Weights of a small contrastive image-text model: text encoder layers 10.
Rows from block 8 of the image encoder, named by matrix and row number. Rows with one number belong to one neuron. Each number is 128 + 24 x the weight over its row's rms, rounded and kept within 0 to 255. All counts start at 0. Numbers have three digits each.
# gate: MLP gate (encoder.blocks.8.mlp.gate.weight, 384x192), inputs 64-127
# fc1: MLP up (encoder.blocks.8.mlp.fc1.weight, 384x192), inputs 64-127
# fc2: MLP down (encoder.blocks.8.mlp.fc2.weight, 192x384, transposed), outputs 64-127
gate.140:083143137124170109066126169138147124149158148158143110103095129133132162136136118137121149129113137098135122125058154109198131103095154173158159128113118159143139117144104157108165139076162151
gate.141:063057142131148096122111097114144109128097141126161156101125108132130102196127116097092156094108143148142104124100130130096137075159103061087126106143103111148133135126147115103111121141194127
gate.142:091107128138166124101144144090131121114095144177135135100128126099141123112193129107166141154127132125130083121063148130121154111126167119154121110100119133158106196132110096108102129103128116
gate.143:150149203135152134160147158158115130121096137161131144099122107102110128122127170113131131058125137150121147112126152147113152138129095105161137122160098098115078136155116121155129097103155138
gate.144:161161149126111142175130137122136113134104134141183155127157111131110205123123131147203110104132158154091098115126132150113112099127148161159120102142132122104134152116149129136102170143102159
gate.145:129124127149141165118129181103157134108161142145123131065130102129141141146120110149164137115159135155116129126159164112131152144157152141167140175173143175154120157102119115121156105104145114
gate.146:125136129126113090142122120104140134120137097153124107112149073125105107127124137161161176111102139112123104120105121112132123152096132126116151156112138080133091089157159141158162105151105105
gate.147:142145141178118109162102159144153087093111138147148125143125153167091120130109127133111104104105156166102120154104138101111126165132152139089094140119145080119115181112167100086141167117134144
gate.148:182153153113112124125119154164196166127108062148141139113138100099131110137134124171139113132149115119094120106131130118090131131137114124141155156138127096163132170084150098144127128165140116
gate.149:135190094150118133174138136110116119086121104099164121120137151089130131136104126111144140127126112077103130111094113167152165090117134136137115122116143086125109161075102111136141137136168130
gate.150:126121164083143152163157068109143090127151157121111151106107101132124087149105114160163147107171133159131149162172140156165121112157170164149127103098127144175110140101162150109151115079104113
gate.151:117152124117155091131070128086129163121123118091143108198102135131160124123067144142136136129123101129156159159159126158149171103083131119150131153124173099163124157116104137103114128090138142
gate.152:110148104182144106172104100129097115128161081136137163161108158182115144131109170110107144144136081072127113113114131127149116115085084140104111093118131120138151165138113161140127139121160127
gate.153:135137173109161137120150135183132111116100129117058141108099137110143144143128132117144133146146097130183099149099154117117092126140153176144149110151092126123136165141143165140135137131081143
gate.154:148170087151126153156133110155131122116101125140116163112165156115142145122118129095117132120138137102129096144126099122122149129120104165109119149116163153087119093087148105097102134145141116
gate.155:120086131149102081119128193116118165166079108117153106138105101156113131131110133146102123141128070164112134110112105102121129125181116165085116142159090167101129139098146154099100137130107118
gate.156:141126166124097118148123123145179154082153107123117119175086136093159100126113169122141107103103146144123133117120140099137135118114164150128177138117122136149088097120136170168086166097107142
gate.157:094123082134118115122130111163123141126118123180132119125167116122114131176115133152124123131166117110104136142158125129108132164142134110125126149145123150133139108095100160173142114142137141
gate.158:143136125106109095099188093148133076127114166133097103111092169139132108113147164133139115106105162144092116114116164147116132136137092150139142169118159140131123136158112151153117160121156172
gate.159:133114130149127169142134138140139095133149130134094143113117110153129138104152164163123170123161148147109137160153109178111114130122120126138158131145123120128123116116119118095148152098132159
gate.160:145125111117122106121118125160137136129101136122149146150176068156158120107087104129093141139156131150156119094154188132057146119118098113119142134085122175133141125171135147145107127109124142
gate.161:175114127087147168134142071143134114110120066166166161083101122125143127076143121128146128111146114161087107108129177154144123171131121127142127152139158153118116117176111131116088119134100129
gate.162:091107161142118150118148122124155086120144131109129176124149141126165148148122163110130108136105149163110114115077181155106143115145106127110112135093134071158149142088118134075141123098136108
gate.163:129103172189189155162111113098151143104143082137165154129105109136119102116129169121156175155092138113093120064110098076107119115184102124123116147130138105155134149114142149200123150130121147
gate.164:108144105147131152153127083134155065125135114141082122172145130136145126146164110107112144138104163126107154118176118120103129146108107123147091157107114125145112136144150153168150163109138134
gate.165:099132100153117093107137119103126158132127098145160112138103139142125146092169101095137101117102070141119165099073151142121088189109154107178135116141116095124112146144169144116137145115124152
gate.166:110149111102102129121136146124141112159133132157155142125141119152131136111077118148164139131122149077125107130107124127161115137155140092110094148124107134125111143082095093108107153082132153
gate.167:138117157106128146143106119176160079151098109119158137124126128117158155110117133125164123116092102147127086126128113107165158132146090122092149138124121122164119119095149088135153168126113077
gate.168:169166106114072102131137095092149141137119127136134113172138102093105154116169150161101113124103128152115071106121096116094129164066114124127159136109145157127155142096134122134160158136133106
gate.169:071129126157148106125134090096077123124137156111118148146089129148141108180139131136116176153128144139144116152164135138144091131198091099158174108109134145117141131127160132121164172120137094
gate.170:132149138119195179107116130106156188083110128122101140102079161127130092118116117103134124123182161070157130123138137138124140124129154161113099147117149124137128126123129131168138183106151108
gate.171:113167127114148166175116116100138107125173128169158137121093148128131114140142127158142086115166133123129117155089116100144141108118147163128139140149134146168153158114175072102124113146145117
gate.172:129146101117090130168134125165157112121110109094070120097128128128124126140141115097127145091137088115121139148138105101100150140112128121138141061142123161131183195143150159143158145115122115
gate.173:167146120154154134123142134129113111128102149137099099147139147103139139113122106109130104104091106088127140153102146145129168082118076094117149098147078135118115152128115093140103088136081162
gate.174:071133147109172152136130142116141155127109139098118159147138126134136136128115152134127133124117158121117114157095154115094131096132173088093112119099180124115141130141130168096150104137135087
gate.175:168117135093099151144104152087141120113094168166142117167083144150167103120157131076124168119106099096097134163143128155107119152127146135105119141108143133118131123097150126108171067127153109
gate.176:134077160131119129128137106121135115118108141163142090158150094126139135170164128145109122136170138111168105116126099164190155200139149157114147125146221129098129101152131108132160132134131145
gate.177:120134122118116150117104144108163126106131129127104100120162159120111136148107102130140123130131144173120156137098156149151132118073066151156147122142142121145134120132121156118137105101089185
gate.178:149141103135139072104102142172139135125116129120147114149050106160075173143138115110131144124132127134102141111092168094088109130100165087139116137105134096135136146128153138136123133156110109
gate.179:153132089125117124097102138150115146130134153142128140118096142121103150135090151132176114121131148159159125103165137190128094109144085165107115122112145141139138143112103093126136117170149109
gate.180:135113131142116121113115111111123091190093090180107137132119119153113130110095179140123128141114133122115157177091141119112145128152082146107121088142114123134155117140093111147161085140181142
gate.181:129071125124083105145096121141101129086126117112134165115113129124079150122131106182128131155170102099143076136133139120101187136117089143135121130136106128141127159156085142153116119138123124
gate.182:134105104101142094108099104130121131107131119134101173132126103183116120118139128145101131131104116095089152153129164158122119139096148132133144116144119108104111108203136158100126141140142091
gate.183:137119167130114140155122088130151149131111101163140149150158112120107156113142107140158116128154091162142142093118098129118137150126129190123150133142111107138123107127145105116091129117129139
gate.184:085124114137165095172146138139158129185156111127107127119118136146124133129123129154132116086101132159190165128117060138103127144181139168139089135149127080143106116130147088129126130118110153
gate.185:127146132137102158136137113080109119152128085159150133116113141111111158140152129127141130120111164116121083142201174156140123104179120096133146080132184155128114083091113120139148142109142107
gate.186:154146070118167139145144139157149128162121090127086152129129158124116125173127125120150136126099128119112139133123103170136173116127104094093113133129090146125130094159145122093154127159170119
gate.187:118146161090143158135146131134143119154107110115095133120090139193117099102139103142106124147134119115116121192107102150121145116172124137159177131152103160127093129156104159123144123118155146
gate.188:096111157121156137137141157158136125158114156119113090116075127078131125169087178140186157117128140118113144125174169117116150100124098116124097118119121132111147107141150122126093102118141110
gate.189:128120124146107121171116108125141128078148086103159160150099118133105139105138103120135128171119117137139093058144095113110084156123170178132114107172113163101155129118116135148101137118137155
gate.190:121121086127100138143146127134173177105096112149115108201128152137122140109133116106183141107144115130144088116135152124132169151156116122141105141149124114161111121173116168141091087143118149
gate.191:146109097139146151140130149117111150118154138174121150108137095109102100136141154160158063119116139115171144135127143158127109117159104130150097161143145112154150176110158096127156209124144131
gate.192:120130132120152108080177111085139092141147101141108153108129126141093127126105082161126153146145114101101138134127169146113152125164119057099089086154121136112114125165131145123063106170137118
gate.193:148154127091171116144100141147151098140155133181154133121150179095127146138144130113129146100110125123124142084124169152119117078104117133124092113102125123149172150108135148133106088103117138
gate.194:113139131083151132106106122104120146130135137143115160127114149120117099136178167142167112160151096141121125125127115132125118164136137096165126123075139085118103103158164136155152130112159111
gate.195:149103127137143089115132089113069133137121126157128130161078112077148152117098118081146119115082119098178149125110195156173139146130131123120160136141114138147118142144150183096153188100151136
gate.196:153169147145161138135095081081116124114120150126109147119124175120116110093116126138155132111109132157112129130112097149174169139108143144152157140154130166089093137132171108106095160143152118
gate.197:143118131116127117129096136142125099162136123178133146130110161102132071162171123121147092129134137105144147122163164139103184142107138111133089123144135093116127134105124113137089134138171107
gate.198:141093158104157099175102119145131100131118137129097153134168126130127096114126146101122123106086135173104136104142125147152116145132128165124150092102115103157117125156151118150152125154169134
gate.199:107114115122103128148100121101146105125197137106106163140110150066129164148123127133136098107158121107116088131122084118175156160118136135124149139106157149163139170106129147131106133149118117
gate.200:137145129148146083112111102143117134119121145126109130092154111116107128171116097119145149079150110119115108155091156125096128135105128140128141140112115151083166123100130131119109156132175129
gate.201:172100162148143099149129114124128110068097111173117118159167130147086150129153090119095136142120094119134091100133087105117144161118121138067119128128141127095113128143143148143134076148119149
gate.202:129125108178118134147112146101123120106154129145130157130107157170148127085114151144116126103190135086142169114135117136105127127139090137078125099174146120105132092122145135106114170048102129
gate.203:116171142120133163141117110106096130093167108147145122150122138151089095130087147124166092134114163088137162154098102135129113136095122116125108157128133104159124151121107110099069119115122148
gate.204:105149152105178130181125124122099118155126081146128144124133156141143132134087146146135127135121126147114141101095116168123145134102161149131127104079143146104126127153129139116154159152065120
fc1.140:110105151100121162151116155118147163128098107153140141141113115099117108087099103151127121102108132129125131121118169151129107119134146146144120154101118129114121122121129148145116160145110127
fc1.141:157137103141133153121160097156169077113127138112110100120152136159089129147114095173135148166145125143079163145104137117126140133162131145100112121114130153127144125119128166137147178121147145
fc1.142:103142096113091204122102152146138170113105125153160116125150128102106119085169140118103114077094136145162111118120067118125115153096136113113144138121163163091124142103058129172129124126176150
fc1.143:101115128145139159126139101087115112136111120127139139102133123161181108145136165125145109144125132127098101144117131137112082147165197063127126114107169162184147115112118121105103120109139106
fc1.144:127149125125104148149163140091125133137111116161114167124101112123101141153127151158154136096120145121127121084185100097145127136118134131129101128111102153095113125107144095107177135165119124
fc1.145:102111117178136092115124132134131130152134127114138156111132148123116090082186111152166127139135153135092121100143141135119109118155125145123143090172155115154134139148130110157172172134142176
fc1.146:107111109159106113124147122116131128129099119144177143169092150123117130132136138082115140162097136138105124100147075129128098140148083106135090126129098112126122121131052131113097103117134117
fc1.147:125132125103113103148108099126174153094137139084139161143106122117140152148160120149111110123158120093095137143121093147128139089142082123092140153157114107192157103114138099147097119180097123
fc1.148:075124109121151100081135142116094094121080091063159156112137158124116072119136176088128092110164141128116094136188139094156160131143142132119136135126137138135114132118128140139120114153127119
fc1.149:091118125128139135103145073076125139087083114128146123096115111096154105123148146115159086105114171188158158121154119117139203118128124109150102120125103146119122125179144118114138131088141152
fc1.150:102104134135116145091140140146157066136154123141105130136104131139144132127142109157140121113107135142093150144156113138074177135150155139085089128166113129139108106141106118094129121182055127
fc1.151:140121104088111122130121091124155131160109108126105140134116151140113175153178130109116154063105086094084184126109126096109126129103108137110123088162115147128142099163146135104145130160141149
fc1.152:124103189127112147119110121151166075113078132150112095129143176090141112103129130120147124130175123131165137119115139164162115124096109160137130131131144106114123136147156156105091130138136128
fc1.153:170095124160142116098119124099098091128129180109119163158156134095143120149106135108111165130123134123178137116140134140139142147161197141116125122166129145097129129079149164165134119095116146
fc1.154:145128191145164132151114119110144102135113096157115101130098113129089174124135089148086173117085128099121090118144133092127148156142156073129112153078138154090110080124133122153131117130110153
fc1.155:093113145134134074129132154121140128160077097142124130106137110151090137151103131165123130076139132094132085097099146110145136088146123111108071169183100133124095149125106153168160137130103136
fc1.156:155086150103123127116139175101109120095126128115095143129116105111129089128119161110124144154143127069092109154137120078146101116111116169103128182105161108110156141104105116139097126112152110
fc1.157:107158107129130138065171117089159117114156144156114136080121130139088175131123085132087150104132104118163183111138120130121131128115138131110140153119139136138176160133112144127144096139112147
fc1.158:136083100104139119118144183127153105093100156119145120114108147146144122140096160107113117109112101118115116124127104121133110173155110141113103071145145136108139127140157114129130172139149165
fc1.159:065126117101164162165098081138105138128122159130132100134136119119157126112132106183083088122112147093103111155119111111161131093107102136136126160091139098133172099153166070150159144101113144
fc1.160:113089129155136199118093142115123101126158127070142146114145134117104138147171084161167147129124114137112120172131130097117069148121107150092159135135106103104149103145112114125136122133160152
fc1.161:120159126071114125152167139136129122199115128064103139105105137078152193149154124110109128130121123160159141123089152139175122146119106123135114128127118143109137102178111122073088192142137131
fc1.162:131115123103144140124122143111082138143107145135164099106159142102144097090094109098150158127138133168135133127131135145122089122132128177120145150123108091104117131118133131125138120100138140
fc1.163:097107141181163116094082173085122155129132103140152135093076130133103135125162149164143149150141132131103128147140096081094152124171115150137106139138162127141161142107147165185115156128107125
fc1.164:133122121130116140166118162106101088128110095155103138152145118168115154096101119127106107131130168128119138110137162134161079119130140120097132135153168083125126138141156129062149099105084143
fc1.165:141085136107121162173151139131160133136135146129121166071121128096129142088130101103127160089140125117138156132098130087138153121122148108145114109139112156092151143159153126149107077125109094
fc1.166:130120157127071105095123159112116104063156147126151144123157147152131104137097131136162141120126171139106130096131137103124153153128108169156109128120128141112144115144143131151111115148119129
fc1.167:125140138111135135132080175152129083153122111106113148131112094136128121110140117123121155135094168156118181135111067072130123138122108117123167144161110164090126125153152105087122150109112098
fc1.168:092097126090124163124137133130103101137124110135085141131142109080115147119141165118155140126067112143149109129137146124139125155167156137120174139122097139154167115133119079151116118125100146
fc1.169:114128137106170141148094128101110116178131149123143106109141125115138130088112109101118139110119121155104114131116109157104129143159086153097089083091092117136137118142141123132131127143095150
fc1.170:148142128135125103148150149151168145166095095115134120084113152140192131126116151121133126164150139101135110146093137121113129142143105149172122093180114155143139131098092170157138151150106101
fc1.171:131155115145118144071148167117169120133130149140124117119167142094108153130155067116111134162159128117117101150137113129117150168122098110149121147093201121138133107109155128172096090114110111
fc1.172:150147114113158110165121168131112169112125115124141133158139106118119074142122129092191141172129164109140120143105120161092091123136097095118132070107138070101120118106095116144111113151110145
fc1.173:145113125140114134131136165118075103134080121159152117126104113124137156145101149097159101129130124110170151164144180156139159086095130123136137138168113168134110116158138094141153125107136130
fc1.174:113109117142098130128126092154107101094106133167136126119130138187131058133163115118130160121178154150154132127161141136114130141115090177148130100143106172184118144115111120138091134154144146
fc1.175:121143130126140128121122133142166176146135125116108154137162085123144095124160090100164106093168106151101130166128194150097140114090112152116150168110122084138103055129126100105128087143133112
fc1.176:126093138124166114141115111117163126138098182113157111110141123088126143151110140132141113125079138148110123117165142093170171123153081149135114118139114131110138175170092108116158129158115114
fc1.177:119122174137140125170112118126125116156114110118152094134151114118142147106128068079099112140148115126102117088106091124103181156137114145149113147151159158135134127140190140109132124099130119
fc1.178:141097129106137156181179149110126117155126134085103111108124118165157117097099115143156128152140140147129118157109147142131107140196104105134157141115105118123129134121109103085103118097159170
fc1.179:102122118096128123102108107096124124106184125128098113128108118103111144133117149094135080103121159178150110072171140168152072136140120121118130144121122113117111128136100093128123136121179127
fc1.180:093152154107161132099104132155128142186172141148137085104120140093140122113123151137113114118127117197102123096135074124185116114119120147099092096121120119126134167124148132108132137142141074
fc1.181:163167099087110157157163137130165105125108136136094088142139125148114124131127141120123169139119126110165073122107160135135137157126141108126115118115104153166109155106111118113110143155101137
fc1.182:118152111108105136145112172160135152157123158132113074112102134186107162107125149136124094153138124165141094147104136134141108123125114130177113096129163124139116155132132149111156142127081165
fc1.183:116117118069154104134117126142105170117141130129113132127136165147105137119147138106172140130155094088172107156116124107160119090111137106099150151122137120146125141148161140129092165106114136
fc1.184:124133120151150110124137145132129087115155099102106181176137119126158116090082139089146099163129144108153116142171139122129157133134095136099117108117152133091106101133145140104101111110159157
fc1.185:116133101137120136163112151120059079132146176106128066134195148124117107164101082162085144158098150133100129134091137140172129136134162108137129107171116139116138124121112105125144125101130145
fc1.186:101150152104148105112152104146163177131113112125107135141125110122107115140156116132083123196110118115119134156129147096129111138125134094114144126115124103153153165141127142098157160134083120
fc1.187:102139152137115114108083132111115088156154135092138147140132167125104135102117105120147112140123148167156154108133160158075090102135129147133187093144157164129130142129164121098135117104154164
fc1.188:135091143089111095117130197112080084121154113102125121119101119126122142112146151108129153126087106114127120103169149129171122138116180086124120130113137167143126104077114133142102096105087115
fc1.189:131136134101125136179128098089136123093110142132171133106172117152111115142130125144113171148080127120147105089111135087113120148123166144130153123167146150104169142141101132111137119104157125
fc1.190:181098126101106131166091138101081129142111152114125113112158149128121104156109142138112135144139106152113125151095128103087129078114147144148135126140133128138093095139152141125166105166136145
fc1.191:106111101154124117175136145131127121151139127092090145099140155134120132151138116135159104122099129120179137105147189159144097095134094149118112158125165122148144086086123137123106134118108096
fc1.192:155083074082122142136132131134152084141114109095126149146131101133127097096156090127145135150131131145132140105135180171105102114093135101122131158175078140129130107095169139088154145118095118
fc1.193:116131110121139159107153133147119092082137133113197127120125101154141154101131122143123130120148133143163131132152140103126147152100124133092111097123133120118146106123178127101163088154096095
fc1.194:113115075150174109102101118124080148153069124108146135169150122123138155105125108119116119125094164152145166092093184117127093113148130149142150089130076165126133158142111124156133101161118111
fc1.195:125120136102140102147140121156119138120103108161096101123056148159093112133139120125137090169157130111141178120115117086118164145103120101120146135149129113101128130096131139133120148161080125
fc1.196:115136136074148125180117140151100132156132131123110111062184127120150109122100145106130144119132109137168131121133139094082130115107142135151159120125114149090113146105131125126107162143135069
fc1.197:174103130141110081116120150123134120134145118157112127096123187160124140130141106112100119138143079144177116161110137116142118125171123128148097147126110169137162101144108134114118148147108095
fc1.198:108140124115156119147177149152146148096102151169114097144146144126110134090155163145127156154109107120095111136145167153115162132108135126130190157133167116154118153091110134150183136116137137
fc1.199:164151118140150125128124112107176111121089098152152125096137131183100085103098149125113138194160107109108129115125169117143123108111119140136112147102118129114151119167103137073112164091120110
fc1.200:155101141107111119126166137105062163138100137131127114108093124137137097133092139154108121112118108140131145120194140099058135160128108108187117114121131109114136152112170156118129124127137129
fc1.201:140134187137107101150123098103127088155100116184140131134115131176133129122063126115145127092142093159123127123143117112149072101107120130113088156168127150108156118152125120118150148138112134
fc1.202:159140202088129159133146110094140077144121147109131154135101098135100088109135107146113143137103126124123119133129121112121115138082107118157153162078158086091132105157107111139146107094117157
fc1.203:068159144113133102138091091082149136121137147118159159121104157114122153124098132121117142106116115109098116129152141129115148133164144131121170125145161134172089089085065134142159126097142104
fc1.204:122085150174104103126107142134158075140117159094129148128125126115140138098123133116083113124134123127137133136096132166139129110134146065116138110169097159101109127131122114102121163151144132
fc2.140:118087126143132131127071135138156145110107107168100095110137175132146143103118101146155087101160136109115095128110094165121177118123149134126136096121148119108154134120106150157124149100151101
fc2.141:151099128110138144126122122131136099142168158115121111149108164142114110146105138130155091166110147123130145142123117108158164089120132163121142121134137147152093159142097142110164129135107140
fc2.142:158144114136118106154170149137124142190149123142132101111139122121094101135122173096108108114186148169131114136118102139178104086122114099110127143076146109116118152138135124156113173203136118
fc2.143:099140111126154123136105134103128121074131116102157144139201163110161148125125162139123075144106116155158123095127133157149153106106133143109102144120138134121101135134133150156130118095124168
fc2.144:141123124132115141153123101156101119141155159116141136098107131161109095100115124153111085093130050130116118147115130104160105116111150102077124135123157155172174116130129142152115093135148144
fc2.145:110121138119137169130109129113121115100102153138153116157140124150097120098121143127163146099152096144176085102168110115130103136154131121111123120165114112186097116158102167108077135113127091
fc2.146:126111145142102103100109121163157105158111131097149080133086137116093090086112121121136106113166123165161165129143113104128112105119102135154134179133137151077129132114123153094127142129147100
fc2.147:137108095110111161126151134086144166150093133133170129098162151145137115134134101110112159156122125133180111127143102131143112131118137180134181116176103090141125132144141122137134117098169085
fc2.148:096142080133101083051140134124133116113071103163134155118120139158128101130121135132153158138111147096136147139102123112146158094142139130170122112168145128103158102095153124151108108107141115
fc2.149:100112109112092140158131114118117118105140158071164121179100108110149131114164127123128099128146128108192159139093148153135129139132120101140108135145157160139109116115167108127138145138174117
fc2.150:150102120113125148105130122135156114098171138155126097169161172113118095150110123158123151137108138115120135098097118153129151117084142125120097195106153130143152140114115140120116128109151144
fc2.151:099132167124182116124145091135093123117145123139132162144149165154118118148143104142120189141143094170127124109092124097151125133137127133148166147138122124144138088134157127093105154100106102
fc2.152:118150143119145119140138111104163149132108155138083130099142131131121104131118095097119166182132114122103113096155093129168139159093144131153139148153101092107145110113137135138108104146171162
fc2.153:154137087071075139106134161133105144113104145127126163111161157143124096087086075134111122104087132127106161135161124140113106130154158122118099128153115177125116146116145134128130138063128180
fc2.154:147125117134169150132153137113168107128124090177092133144102154113137113142135147151118139130111156113096131111085154110103067087119128136158145118170108113149148180109164135125150113143117110
fc2.155:140104113124103102127130114128111091107137123095118168171097140112149131143120193160092110103159153157151142111131100133138128132178126101095114115135109101119119167104093120145084136100110172
fc2.156:135140138145150156108159115134161101071109109089118111125120116128171110152173102122133133104093157094119117128145089133158142129124128102135112093149121171146091127134127131128111126154119135
fc2.157:144139078106143093114152160106153136135106140114126110147177152090139113127126148106138085137143148105159138133146093075095131159129128105130151095120131112173103123120145150123138103091100115
fc2.158:140098128159109121147106130129103119120144131136137131086108091147138145138116100136202128096149109162111119125146176130150128175131137138121121128144093127104139131078133058115120156136120119
fc2.159:121134097131087089106118139079111108162150123151151140182116142118106147135131125122150129073105143117122165101168103120096102126137133122125135136170177162122097140142133145138116144104107126
fc2.160:113146157148147102093169142119138128138091131151073150148109130152110079123132142151097129125130163126147176152129113116119136123143135083137137180101178127119146144112147114126118119084189124
fc2.161:136157153127123130169089078106115068123151144138125146108108134101112161151113125158142138159120119118123115153124129145147094109109100147115156102151108113179126103125131159163119129134131109
fc2.162:131107099132109108141153149170138149140137109162119097084140071127131094145159114096105148100096134160128147122113158163161142097086160148125096155130104150136108173108120141115140112066116090
fc2.163:130128168137103111104116123129111136108164126113111131105101099129137159139127095091141119108108121102146088091054112155150111178121113176130138158166116145129127123140084138166145146108103110
fc2.164:121140151125155107175113138111130183124106112083101126131106139149082146085154149130097152067162137142118079098166127151098102106150120104114128115139119146131103143156106122098096168093108158
fc2.165:102103105104143112135144102110103129159133116154128137147150112117129163174122097133176129142134141134134110108130094095136131147122139116089125123101138109133123113115121106116174160142103107
fc2.166:172112147106085084189148125149104138138118120115113084136136149107103097152124125175105121181120122137105112160150119106138140115125130106122174128091158117149087155135120104128118116149125102
fc2.167:152088138140155103124094135166109102106129123093133107104084113127105106116138102127133132078122105134139147133149128108146141136113147121142104128122120104120134128141147103129160134136113111
fc2.168:137155143135139106173118118135096105122088122176139117136173151111128120154109178109124154170081111120127139139129125143076125126149143125143094168165127105139151153136148142113112170139118125
fc2.169:130112138132090122159142142131122143146144172151111104073150169139146117082122096125068144126131116155124129168103114154116134136110128100114134116132125141059147109125168119119104138135171112
fc2.170:117145115114110129137119158146167156146130137123145154156161122157107131098078093077120130119147119085126128147093138110146112131147137159132103131112141155129117127125143132159121127097127140
fc2.171:144144063116138100109110171107119166118093104132094119090179186088121136129133122169125124130073175113101133158100142163145098139116135139151126084138110122150140119130183115123107156107103112
fc2.172:115119089143161129127143112093114140174129121157130101077150111141083131154107153102155128167145115153158111169107098137162126146116101125130083139155125094145151108114119118137156123180143132
fc2.173:133129124106123164159128116165166099098150136106097139100125114116136113146160134117103124104112109113111170152141132118105129102116082093162140101140160079159178115143126096133129125166184115
fc2.174:138164108092085101143155149151144092101121133115104116154130129137139130150115142121160149110137130076128141120110106116094136091122133181145128107135172141110161117160152166119165140093168152
fc2.175:108139149133077148117134112140134137093101165097148120191127169139164120122153113131100104123098129144101098152131149148155117123121132115143158112130085154147126115109184096118110140124139182
fc2.176:126119124142110073157093133103134154111124129152109125159057160142137150082105138098147163123104097120150125132142100133131113129153155124076121128143172119135100131093149123126160124135131104
fc2.177:143122159110091141119124136109078155124131087111179147150142134157124145129124120163125136149081120120114183109133098115128118134129125154145121133073142126108181159108172143164102202129143136
fc2.178:149100155135081123131096133101154138158150146119133121110132176143141117122122097136131090107141086146122120152123143119107098054064104107094114135109131101136162132115117130118089140109098119
fc2.179:140156112091148085152135142124171129086117117147148137160146159117153101110108141111128112118107095083127139096171117136150068084132101130129125149145157121177166085100090137083167132133081117
fc2.180:129175124142148150136130108118148083152150098135138110107121127104116151138145105108107107120145157095121111082152140164159148149139058112111131126128084115114145117168137110111111127106152123
fc2.181:135144139139139122132086129138092094169126148105102139140157201089128140147097092142135131145123114132095136123161157107084164125087121115096107121119137100129137155150110151105146126152111155
fc2.182:119140103143152105108134128147070133117094136123104156099137139102136126115131116162132155119128110134165098109109135080120124106135084088140079113142119091156112149107149109112115143133134136
fc2.183:110160122097127096154103161128154105078156097133142151163111143176113128161109158094118124130131147139177126139111141099111142144150137100127126131134118133142171124137116143110099109140164114
fc2.184:128137135109117155078150120154127124127107132138136111170151155098098148130082126117114157193186128087120151121128114123159147134133125102135119112065140109161178146121134133124107118128114144
fc2.185:121075125104136131154085143126155132112107098145122096147132127147133166140109102144126166158133161087111111167156153115123122177094092102089096098101143140117114114125122182105076115192142139
fc2.186:124107123117142149143117109119120112116163158154156144146127137136145124106128114149120153218155086141107135100117193120119111119133101153157146129105136133070140121147086149125109136156126122
fc2.187:131129134153118166121130109157104149091127119130115133162100097119175151124158126110095080146161085144123178168173120120147130138097144138131117127142137128169105118138082110106123091134127144
fc2.188:137105157134136060091114160113149172123152152086165158112101066110121125121123127144113168130118144121120096114151161154123143107085144078133142110125140100164142161181149109145152096153167135
fc2.189:071142139131110148093149157110144090122161123139101114120081131179123103138145136123133062183124108126111106149138154129137114174102115112127134122136162149126120116147165151163161130099129104
fc2.190:153128126132120196096113095141119105101111153156152130117119139182099131135119149134124164112148132142113121125096129111136144120165071084120127125185090117117123122118131086157143121146128148
fc2.191:168140107115139123123131118116162098129085094149080132139085098104118133123105164102096133143160149150135111147124145160082121116156097116127147160079183170147165101167119112095105116134163095
fc2.192:151153123155120157133161096161150155136155137105112113127132147123142162103129127164109110151136118118128152129135145111142126116151167110129150121120154105155119114110121087151146102107160111
fc2.193:156153141083112110106122154105114132118113130153150137123089128128099191113126117125150093076125146143151170118113128134084136123119162155108139136116161106128134138080112148125160138094141125
fc2.194:116112104127117115108146132100133121131111081141077104138173093108124145125142115124140152140132117094090128112155101145127135136197148110137101122079118115115126134093185132104138153117164058
fc2.195:120097115097132115138169134092108143109131084129099151175101156127134127111126147162143136132150142108126128154124103120119105127113173152122115132134135108169144104155120136134155105104090122
fc2.196:131144111140137149100098097125178083122110143130118201123168159122130143099165131111146152126162145109138094150110129098173134130148108164139137154122121118073120151115154096126138144176171158
fc2.197:157154121128114114118119141143133109119125140161114083087103128142154137105190149128120125159179123122102144160121125106102152110142118107116161101079111112125142113099176091116118110153133136
fc2.198:148116103126166090178162111107088184129100106097084133101119114142147127178141109137105156121126158176090095170139139118136106084131179116123155141106134107157126122141159099158115141132116138
fc2.199:095071145110137166111161145090098097141162121122126088115108146131109116164142106185105096122092080136133157104130133155113166123102119067147178171139098120168149117076119157156155113122134090
fc2.200:153144103123119122109165156134115120121109163175120110117160119176147133147099079133087137110145127087158073134144071131163132112119106145143142110086150140132150134142171109082118175100103121
fc2.201:108141125152111104142137113111130147106163082134085111150153091139154088104124106121114110115145125178129148122131100163133119160171163101091145138116147102101120158121087162136185133146127159
fc2.202:113103091115148122112117139114109127135114126093141169163148135163136151141143093104117164130151120145119102113133118139122172096114106136132118128186125117093164110136154137135166152147101128
fc2.203:140127124127119111112092125129092120094110150089120095201145129097139132129122136134131162121131119106095178130139111110115088102158142156150119168149119138129122128137118120119162122102147119
fc2.204:156130151149120121168146149144089130124181108154159124167142095131130158133103184114144146182096136142158145109109157126124125097126092097122105097124105087147189145130102125088147147143163127